python train.py --model="autoregressive pixel model" --dataset="retinal OCT scans (Kermany 2017)" --train_examples=98430 --image_size=16 --horizontal_flip=true --levels_per_channel=16 --vocab_size=17 --arch="transformer_decoder" --width=320 --layers=8 --norm="layernorm" --norm_position="pre" --hidden_act="squared_relu" --mlp_ratio=4 --head_dim=32 --fused_qkv=true --bias="all" --qk_norm=false --parallel_block=false --inner_norm=false --drop_path=0.05 --positions="learned" --tie_word_embeddings=false --init="kaiming_normal" --residual_init="none" --optimizer="adamw" --learning_rate=0.0012 --beta1=0.9 --beta2=0.95 --eps=1e-06 --ema_decay=0.995 --max_steps=12900 --batch_size=64 --epochs=8.4 --lr_schedule="constant" --warmup_steps=380 --weight_decay=0.4
Rows from block 5 of a small autoregressive pixel model, named by matrix and row number. Rows with one number belong to one neuron. Each number is 50 + 10 x the weight over its row's rms, rounded and kept within 0 to 99. All counts start at 0.
After each neuron's rows are labels from the 100 images, of 14976, where the neuron reaches its highest value: "top examples" is what is common among them. Only what is clearly more common there than usual is listed. The data: retinal OCT scans (Kermany 2017).
# fc1: MLP up (model.blocks.5.mlp.fc1.weight, 1280x320), inputs 240-319
# fc2: MLP down (model.blocks.5.mlp.fc2.weight, 320x1280, transposed), outputs 240-319

fc1.539:93 35 42 40 40 62 55 42 54 40 50 17 48 41 58 51 47 66 51 49 59 48 56 40 44 42 43 62 50 54 55 41 44 64 56 56 32 56 40 58 52 63 62 54 48 55 50 54 53 35 44 37 57 52 49 60 48 45 49 44 41 59 59 48 60 51 64 24 43 51 55 44 46 65 51 56 53 54 67 58
fc2.539:87 65 43 60 62 48 60 46 36 49 52 55 51 44 45 42 76 46 53 53 42 38 39 56 44 34 54 56 55 52 56 54 55 43 44 59 48 52 52 58 37 47 39 42 52 55 56 56 51 56 44 33 49 45 43 39 25 53 58 54 45 57 44 49 40 41 50 37 45 57 48 56 64 52 50 34 47 54 54 62
top examples: finding: normal

fc1.681:40 47 51 63 54 55 62 50 46 45 47 43 64 40 32 52 58 47 48 55 51 53 57 67 44 57 30 74 58 40 55 59 46 57 48 54 34 55 49 53 36 55 54 55 56 61 48 47 48 75 42 55 65 37 51 43 59 42 49 38 58 48 53 39 47 49 57 38 44 53 50 55 49 46 44 52 45 57 49 43
fc2.681:29 47 67 51 43 54 73 40 50 48 53 45 56 48 52 52 67 58 61 48 51 43 50 40 50 56 75 39 55 53 50 62 40 46 54 52 47 42 45 63 46 52 56 67 54 62 59 45 60 31 64 44 38 60 51 43 42 48 54 57 50 44 32 55 52 50 40 28 53 38 46 52 41 60 44 43 63 39 49 51
top examples: finding: normal

fc1.174:37 55 39 50 52 60 61 46 73 42 50 04 51 51 57 54 37 45 62 52 46 45 52 55 51 42 44 49 72 50 48 53 60 52 55 51 46 45 44 65 50 59 39 52 55 61 42 57 48 54 41 45 60 52 52 58 26 49 43 41 56 50 50 42 45 42 80 35 65 48 56 52 33 22 33 59 59 57 38 46
fc2.174:94 51 44 52 42 55 46 45 39 52 53 46 51 44 44 53 68 42 39 45 73 49 52 53 36 53 45 51 53 56 64 56 33 60 53 53 42 65 42 44 41 64 43 49 46 54 37 48 41 51 65 44 56 58 53 44 22 44 54 51 44 42 48 46 43 54 36 42 43 57 51 60 56 49 55 43 47 51 72 61
top examples: finding: normal

fc1.685:51 40 48 62 63 33 35 52 41 34 56 31 57 54 57 54 63 37 53 46 52 57 61 67 55 44 67 43 45 11 62 27 56 45 55 51 50 49 48 41 66 49 40 52 37 51 53 52 41 45 58 60 44 45 29 48 58 55 50 52 53 42 41 69 48 66 39 52 46 56 36 60 39 47 60 47 58 34 36 41
fc2.685:44 66 41 57 30 70 53 68 62 45 36 60 37 34 70 41 48 29 40 63 47 56 68 42 58 44 29 39 55 60 53 36 62 41 58 56 65 60 53 54 56 45 40 40 49 31 38 45 39 56 61 53 62 52 48 48 56 56 52 49 54 45 49 37 59 47 53 70 49 59 56 61 61 49 55 53 43 60 52 56
top examples: finding: choroidal neovascularization

fc1.294:48 44 43 36 35 39 37 46 30 38 53 53 38 38 38 61 77 49 48 33 40 28 46 56 43 57 47 44 50 49 38 56 37 41 52 50 48 46 39 48 63 58 43 52 49 43 43 68 38 52 66 20 63 44 34 34 46 37 46 59 51 41 30 78 34 58 56 65 47 62 47 56 60 41 54 51 33 47 61 58
fc2.294:48 42 68 25 40 51 46 47 58 61 58 53 53 61 61 50 49 45 42 48 48 57 61 47 48 56 46 26 52 59 39 55 51 66 28 38 74 51 42 51 35 45 58 57 37 25 57 45 50 63 49 59 50 49 41 49 63 55 31 49 50 50 39 54 53 52 59 83 58 46 51 47 47 48 53 53 63 30 53 40
top examples: finding: normal

fc1.72:50 31 51 59 75 29 50 35 48 43 44 28 73 49 47 56 51 43 50 41 54 67 47 57 53 36 57 46 52 36 73 53 62 37 40 62 46 45 52 46 27 45 51 49 50 49 53 41 58 50 42 59 40 47 47 45 44 51 54 64 46 60 54 64 53 37 65 51 59 42 58 38 59 34 32 70 62 45 36 38
fc2.72:41 62 60 52 46 47 65 52 65 58 56 37 45 37 50 43 52 63 59 53 55 59 58 31 59 58 61 55 62 64 35 65 48 29 71 50 49 52 55 61 56 48 65 61 44 66 64 44 56 32 33 63 64 45 59 56 76 38 42 49 70 47 50 49 61 50 54 34 56 53 37 51 32 46 59 47 56 54 53 59
top examples: finding: diabetic macular edema

fc1.466:62 47 78 33 52 69 42 43 53 58 59 67 51 37 57 52 41 43 53 52 58 41 51 39 52 49 29 58 46 53 51 44 37 48 29 46 52 53 56 49 50 44 55 57 52 53 46 50 49 55 52 53 60 43 49 40 55 48 56 68 46 57 35 44 57 53 65 49 60 35 51 54 45 55 58 45 46 28 36 59
fc2.466:40 42 44 67 56 40 43 49 62 50 46 56 45 44 49 55 43 33 52 47 45 49 50 51 59 40 59 48 50 35 39 67 70 71 46 51 40 36 41 58 56 47 40 44 55 39 51 59 49 48 55 64 57 37 33 57 33 60 54 58 45 55 60 50 42 53 52 54 55 20 46 40 50 46 34 60 39 52 42 45
top examples: finding: diabetic macular edema

fc1.238:56 54 68 56 57 21 35 44 46 59 54 60 48 44 45 54 52 40 57 47 62 40 57 52 50 45 70 58 50 47 68 37 65 38 41 50 54 46 50 51 60 41 36 63 53 62 48 56 50 42 41 40 42 52 51 59 64 49 58 65 54 47 47 46 65 56 58 45 44 51 47 54 34 81 60 49 61 49 48 57
fc2.238:48 54 36 62 48 59 39 52 61 54 35 77 50 39 53 46 46 37 56 57 50 59 49 55 60 39 45 57 44 44 46 56 45 51 50 66 47 56 53 53 58 48 34 46 62 55 29 44 51 57 49 65 62 49 39 43 27 54 69 55 53 51 54 39 50 42 57 39 55 41 62 46 61 50 44 59 40 58 40 53
top examples: finding: diabetic macular edema

fc1.234:75 55 45 54 54 81 43 48 43 39 49 58 64 52 52 57 54 62 37 48 53 49 50 55 33 42 58 53 47 60 65 47 41 43 43 52 57 53 53 50 51 50 43 44 47 42 43 59 61 57 29 45 56 62 50 60 40 45 45 37 32 58 48 35 60 66 50 45 46 64 48 57 58 56 35 51 39 62 56 52
fc2.234:37 53 54 56 36 47 48 55 59 55 48 58 43 48 57 52 34 54 50 51 53 64 57 40 60 61 38 35 48 45 71 43 54 42 60 40 54 49 64 43 49 55 56 41 68 38 44 42 47 51 50 61 60 42 47 34 67 45 46 53 57 40 30 45 49 57 44 67 32 50 59 65 38 50 43 51 35 59 33 50
top examples: finding: diabetic macular edema

fc1.628:41 57 47 53 39 76 59 46 67 48 61 32 41 45 58 45 50 29 54 48 55 60 45 44 51 52 38 52 50 36 64 33 53 56 56 58 56 38 65 74 41 49 57 41 45 58 54 52 37 57 68 48 60 39 42 41 54 41 56 42 55 39 48 43 55 47 50 38 45 46 60 65 39 40 52 55 63 45 41 52
fc2.628:43 51 54 58 45 51 50 41 52 42 44 55 57 54 45 75 40 66 62 51 56 51 37 55 57 48 53 46 36 47 48 62 30 47 61 54 39 34 52 34 49 68 48 50 73 59 45 36 68 41 43 49 33 56 58 40 45 45 53 49 37 57 50 53 58 64 46 28 44 45 53 42 48 62 37 54 41 53 46 45
top examples: finding: normal

fc1.462:63 44 57 41 48 56 58 39 53 56 48 44 45 52 52 59 41 62 55 50 64 47 53 32 56 37 54 78 45 42 62 39 47 55 42 67 48 46 34 54 46 45 73 47 40 62 66 51 48 33 30 41 41 49 51 53 64 49 63 77 42 59 40 57 76 53 49 26 47 48 56 51 52 56 49 60 58 68 46 39
fc2.462:68 46 51 57 68 42 60 47 51 51 50 46 46 36 47 32 76 39 49 55 34 48 46 54 54 64 49 49 42 47 42 38 54 39 60 47 47 45 55 71 42 54 50 60 50 51 66 65 56 54 44 38 53 51 44 53 28 58 52 52 51 52 54 41 37 39 63 40 45 44 39 50 60 48 59 33 40 47 54 52
top examples: finding: normal

fc1.667:42 36 39 70 56 57 48 54 58 44 58 00 59 56 51 53 43 53 58 41 49 58 24 47 36 54 41 50 49 36 68 33 50 53 54 52 44 47 36 50 51 60 48 48 35 49 60 39 55 52 52 36 45 58 51 55 34 51 47 50 46 48 62 60 42 50 58 27 65 50 44 50 54 28 51 51 58 40 30 67
fc2.667:50 61 50 41 37 62 54 42 43 50 46 57 56 50 51 63 38 61 51 59 56 41 53 54 42 27 30 46 49 65 64 48 49 50 45 60 56 52 52 39 48 60 48 49 68 56 18 42 56 56 55 48 47 59 48 43 29 34 63 45 43 56 50 55 50 54 41 43 38 68 58 58 46 48 44 53 50 58 58 57
top examples: finding: normal

fc1.556:40 42 44 52 48 45 59 57 56 47 56 33 45 55 52 41 65 28 54 42 55 43 55 36 53 54 58 39 59 62 52 40 61 55 59 41 42 55 36 68 52 38 43 50 44 59 54 55 39 49 52 48 69 52 43 56 57 41 46 46 62 44 40 42 40 43 40 45 57 59 46 63 45 33 63 43 64 66 57 56
fc2.556:38 59 62 52 46 57 79 25 56 47 44 51 44 50 41 41 48 61 52 59 43 49 36 63 61 46 60 51 36 56 52 43 38 43 49 59 45 15 53 56 48 66 52 46 60 55 58 41 65 52 49 49 28 59 46 48 51 59 59 60 54 60 54 57 57 39 67 38 41 43 52 37 43 53 43 54 38 52 30 39
top examples: finding: normal

fc1.338:39 39 55 48 53 36 45 45 53 37 51 51 60 54 70 52 42 44 45 55 47 50 51 37 43 52 46 41 36 41 54 56 66 54 37 43 44 40 49 45 50 37 46 47 63 44 51 24 54 43 42 43 48 47 34 63 52 67 50 53 50 59 42 53 52 66 62 50 56 35 63 44 34 34 53 51 70 52 35 37
fc2.338:52 54 50 69 43 39 42 52 30 57 51 63 65 51 53 54 56 52 41 41 56 41 57 49 39 54 53 46 46 52 62 57 35 37 53 45 41 59 31 44 56 57 33 55 27 49 27 68 48 52 61 35 58 58 44 47 38 24 48 44 45 34 39 46 43 51 29 38 44 51 44 63 65 46 47 45 39 59 64 65
top examples: finding: choroidal neovascularization

fc1.406:42 51 53 47 40 43 59 53 58 62 53 41 45 44 78 43 40 41 72 62 61 44 42 56 46 42 59 58 47 43 61 59 53 62 44 51 50 51 61 63 37 55 54 39 44 65 52 46 56 53 35 50 56 62 50 60 56 39 46 48 56 47 56 43 60 62 48 40 48 51 57 52 17 56 50 36 47 74 60 39
fc2.406:24 53 52 55 54 67 64 45 68 61 42 52 51 37 49 47 40 53 52 36 51 70 46 43 86 48 47 46 52 59 28 65 50 43 54 52 58 52 72 33 40 52 47 51 54 42 49 35 60 44 40 73 54 41 43 50 55 42 55 49 62 63 56 46 55 48 44 44 53 59 57 45 45 60 56 50 52 52 34 36
top examples: finding: normal

fc1.334:48 54 62 54 61 34 55 44 41 52 44 59 77 49 45 51 41 35 34 42 58 44 34 42 44 35 45 43 50 57 43 47 56 54 63 57 21 47 38 56 56 43 46 49 45 57 32 49 47 53 34 57 70 43 50 33 43 45 49 66 49 66 58 52 60 51 48 19 61 34 53 42 47 58 51 69 64 67 52 49
fc2.334:49 62 45 46 41 67 55 50 46 54 33 59 51 45 45 37 54 45 44 61 49 46 65 72 54 36 31 49 72 53 74 32 47 41 27 63 45 53 37 59 55 44 48 63 55 46 30 49 42 51 53 53 41 63 45 65 46 66 73 62 44 47 54 46 43 42 51 53 57 42 44 48 55 53 41 52 50 53 54 69
top examples: finding: drusen

fc1.189:60 46 60 58 61 34 52 69 43 58 55 03 54 51 63 54 56 45 61 45 35 50 68 40 44 30 62 47 40 50 72 42 49 50 47 55 58 55 47 50 68 48 53 63 55 58 44 46 52 50 50 49 62 68 48 33 60 50 53 60 50 57 39 55 52 69 53 53 33 40 48 52 54 63 55 51 53 51 41 57
fc2.189:50 49 47 74 51 42 44 95 48 49 46 59 50 51 55 52 43 48 48 45 00 42 54 52 50 50 54 49 46 50 46 54 51 47 45 53 84 49 46 42 55 38 42 59 45 37 44 47 52 51 43 53 51 52 46 49 34 51 50 57 47 41 41 46 48 53 47 99 55 41 55 51 78 46 47 51 48 53 46 47
top examples: finding: diabetic macular edema

fc1.370:48 57 74 28 55 55 43 33 54 70 55 57 51 44 65 62 44 55 48 50 48 58 30 39 43 53 55 67 49 51 30 44 35 38 59 54 49 47 49 54 30 57 41 56 45 58 48 58 57 63 43 50 45 45 63 49 35 35 56 48 42 59 51 68 46 54 33 45 57 64 54 52 48 49 49 48 66 37 45 61
fc2.370:46 46 48 36 41 60 56 63 45 55 55 29 43 46 53 42 63 56 48 57 40 54 58 38 59 65 49 61 42 55 43 42 48 47 47 46 62 61 53 63 42 55 47 44 48 59 63 57 39 54 49 62 53 48 63 59 73 60 50 56 68 47 41 46 56 41 51 66 57 53 51 50 49 55 49 37 53 51 53 49
top examples: finding: diabetic macular edema

fc1.701:39 57 49 42 49 53 61 54 50 45 53 45 62 39 43 56 53 53 53 45 45 41 60 39 37 53 57 60 62 56 50 67 48 60 50 51 32 58 60 52 44 57 68 50 48 56 48 50 55 56 48 49 77 37 60 60 36 43 54 53 44 49 56 50 49 53 47 48 27 41 48 64 52 49 35 40 59 46 58 42
fc2.701:57 48 55 51 37 56 26 46 44 46 61 62 57 58 49 62 56 54 42 54 61 50 47 55 35 62 38 38 46 48 70 64 38 41 48 41 53 48 45 34 58 67 47 57 48 52 36 49 57 51 72 49 39 55 51 29 39 49 47 47 44 41 44 59 43 60 38 41 44 36 43 48 45 58 49 39 48 54 46 51
top examples: finding: normal

fc1.63:82 51 84 57 49 53 37 47 55 51 52 69 69 53 45 63 36 44 55 45 68 50 48 44 46 61 44 50 37 47 42 48 38 49 62 48 30 46 51 44 48 49 68 39 31 50 58 44 57 44 51 57 46 48 58 53 64 38 44 48 29 53 56 51 43 50 46 31 41 39 39 43 54 36 43 54 39 30 46 59
fc2.63:51 27 35 49 62 45 35 60 42 50 60 37 48 53 49 55 56 37 35 55 57 52 26 50 31 56 53 51 44 33 56 54 65 57 46 30 51 50 51 46 44 62 24 58 39 39 39 67 42 60 54 42 44 40 45 34 37 51 42 52 49 37 44 55 29 57 49 50 49 50 54 64 46 56 46 46 52 53 51 54
top examples: finding: normal

fc1.348:49 40 52 44 44 71 44 49 55 53 51 49 62 43 49 50 51 54 51 40 56 49 49 48 50 45 49 34 65 56 72 36 39 55 31 48 37 56 31 59 54 50 44 60 59 59 44 64 30 60 49 49 66 58 52 60 46 47 49 72 56 55 57 63 31 51 36 43 54 54 55 47 43 39 41 63 56 55 42 69
fc2.348:54 47 45 45 60 34 47 45 58 55 47 50 51 43 49 56 30 48 51 59 48 49 40 67 60 42 48 57 33 43 47 47 49 54 61 64 34 47 48 51 44 56 42 42 53 48 48 50 57 53 51 56 29 64 56 59 36 62 57 67 39 60 59 45 59 38 45 49 47 36 78 45 58 36 48 67 65 53 42 34
top examples: finding: normal

fc1.164:76 36 83 66 48 31 39 46 50 58 37 70 56 48 42 48 41 33 72 45 62 55 56 48 49 62 48 46 32 28 46 50 36 40 62 50 32 42 38 50 49 45 61 37 53 44 43 36 53 47 56 37 47 52 52 58 58 28 52 68 41 52 53 39 41 55 33 41 28 34 46 49 59 42 47 53 36 51 46 65
fc2.164:53 59 33 32 50 61 35 58 52 50 54 37 52 56 52 56 46 35 31 60 65 53 38 42 32 49 52 50 49 45 43 51 56 62 30 34 61 54 53 49 38 56 38 51 50 43 34 54 42 55 55 59 52 38 49 36 45 52 51 47 49 52 44 53 37 57 54 53 54 53 65 59 47 53 46 47 49 49 52 49
top examples: finding: normal

fc1.303:47 38 43 73 51 51 61 47 47 62 54 42 47 41 44 59 65 52 67 49 60 69 50 48 42 66 59 65 45 46 50 55 31 35 66 42 35 44 57 37 52 56 76 63 50 54 54 55 45 38 48 37 57 34 52 41 55 41 51 54 47 40 40 64 52 60 37 42 52 54 38 53 26 52 51 29 43 51 57 58
fc2.303:47 36 55 52 57 48 54 45 50 48 53 38 42 58 49 36 56 42 53 54 39 52 56 39 59 55 59 56 41 30 44 35 68 55 50 45 50 45 43 64 51 41 44 56 46 39 89 50 49 52 56 48 43 38 35 61 69 52 42 56 55 52 51 56 52 33 61 53 56 39 46 42 50 31 59 47 64 35 50 40
top examples: finding: normal

fc1.411:62 49 71 29 60 58 45 46 61 55 49 61 47 33 49 55 39 50 51 51 71 53 54 56 55 38 46 54 41 49 51 48 54 55 48 59 46 54 63 57 58 40 51 57 47 58 46 49 40 49 50 51 49 39 55 58 43 34 60 56 42 53 48 45 60 45 67 42 50 37 58 57 38 69 52 57 70 59 54 55
fc2.411:52 60 40 65 47 52 51 44 58 64 40 49 41 39 52 42 35 37 57 51 54 52 52 65 63 43 48 55 48 41 46 60 50 59 62 61 32 48 53 53 49 51 30 42 68 64 40 48 67 49 46 58 59 39 31 49 34 35 64 40 53 54 57 24 60 39 41 26 39 46 65 32 55 53 29 64 42 58 30 49
top examples: finding: diabetic macular edema

fc1.396:55 58 53 25 46 34 53 34 52 51 53 28 48 61 54 35 48 27 53 57 43 52 51 39 44 61 35 60 39 60 53 52 61 54 56 55 46 54 37 46 36 36 34 51 54 55 56 38 62 45 58 58 51 46 41 59 55 44 75 41 51 64 43 62 56 44 42 47 69 46 48 47 54 54 56 58 58 54 43 62
fc2.396:42 58 70 49 34 48 54 41 52 53 53 36 55 62 63 66 23 55 56 43 45 47 48 57 40 49 46 41 33 56 48 62 35 57 45 48 73 35 51 27 39 61 43 43 58 44 54 24 65 67 45 51 52 49 46 33 44 48 44 50 41 53 35 68 50 60 53 73 52 54 52 46 38 46 40 62 42 42 47 49
top examples: finding: diabetic macular edema

fc1.567:62 52 47 44 48 69 45 42 51 44 58 61 53 41 51 55 60 61 58 57 62 45 52 55 49 39 31 68 51 54 74 45 53 48 32 44 55 51 56 40 48 63 74 56 62 52 38 63 34 54 71 53 54 43 42 43 59 54 51 55 39 45 60 44 53 54 41 51 64 49 50 50 32 50 69 47 54 26 48 61
fc2.567:55 50 35 60 56 30 42 46 39 49 49 65 47 46 57 45 64 60 62 50 36 45 54 52 54 40 45 63 64 49 37 58 66 48 67 52 40 50 51 64 53 47 68 48 48 58 39 59 44 57 29 44 52 56 62 43 54 47 55 52 48 44 46 50 68 46 56 26 36 52 37 39 68 57 52 35 49 55 47 57
top examples: finding: diabetic macular edema

fc1.603:30 41 46 53 56 43 64 37 39 51 52 31 63 52 64 55 53 54 38 57 55 58 61 40 44 52 62 35 48 57 71 29 48 49 51 50 49 49 26 62 52 55 54 53 50 52 40 45 47 66 53 51 60 57 39 41 68 30 51 57 54 43 48 49 40 50 53 39 54 63 48 62 43 44 59 53 53 42 47 47
fc2.603:71 39 27 53 39 63 31 46 51 49 37 51 33 37 57 34 51 51 57 50 45 61 45 40 76 45 41 52 29 46 49 44 49 52 56 57 59 45 58 40 63 46 54 41 60 51 54 52 54 47 53 56 47 34 58 57 33 52 58 59 46 59 57 48 56 47 56 43 43 55 54 55 54 41 58 48 32 56 42 48
top examples: finding: diabetic macular edema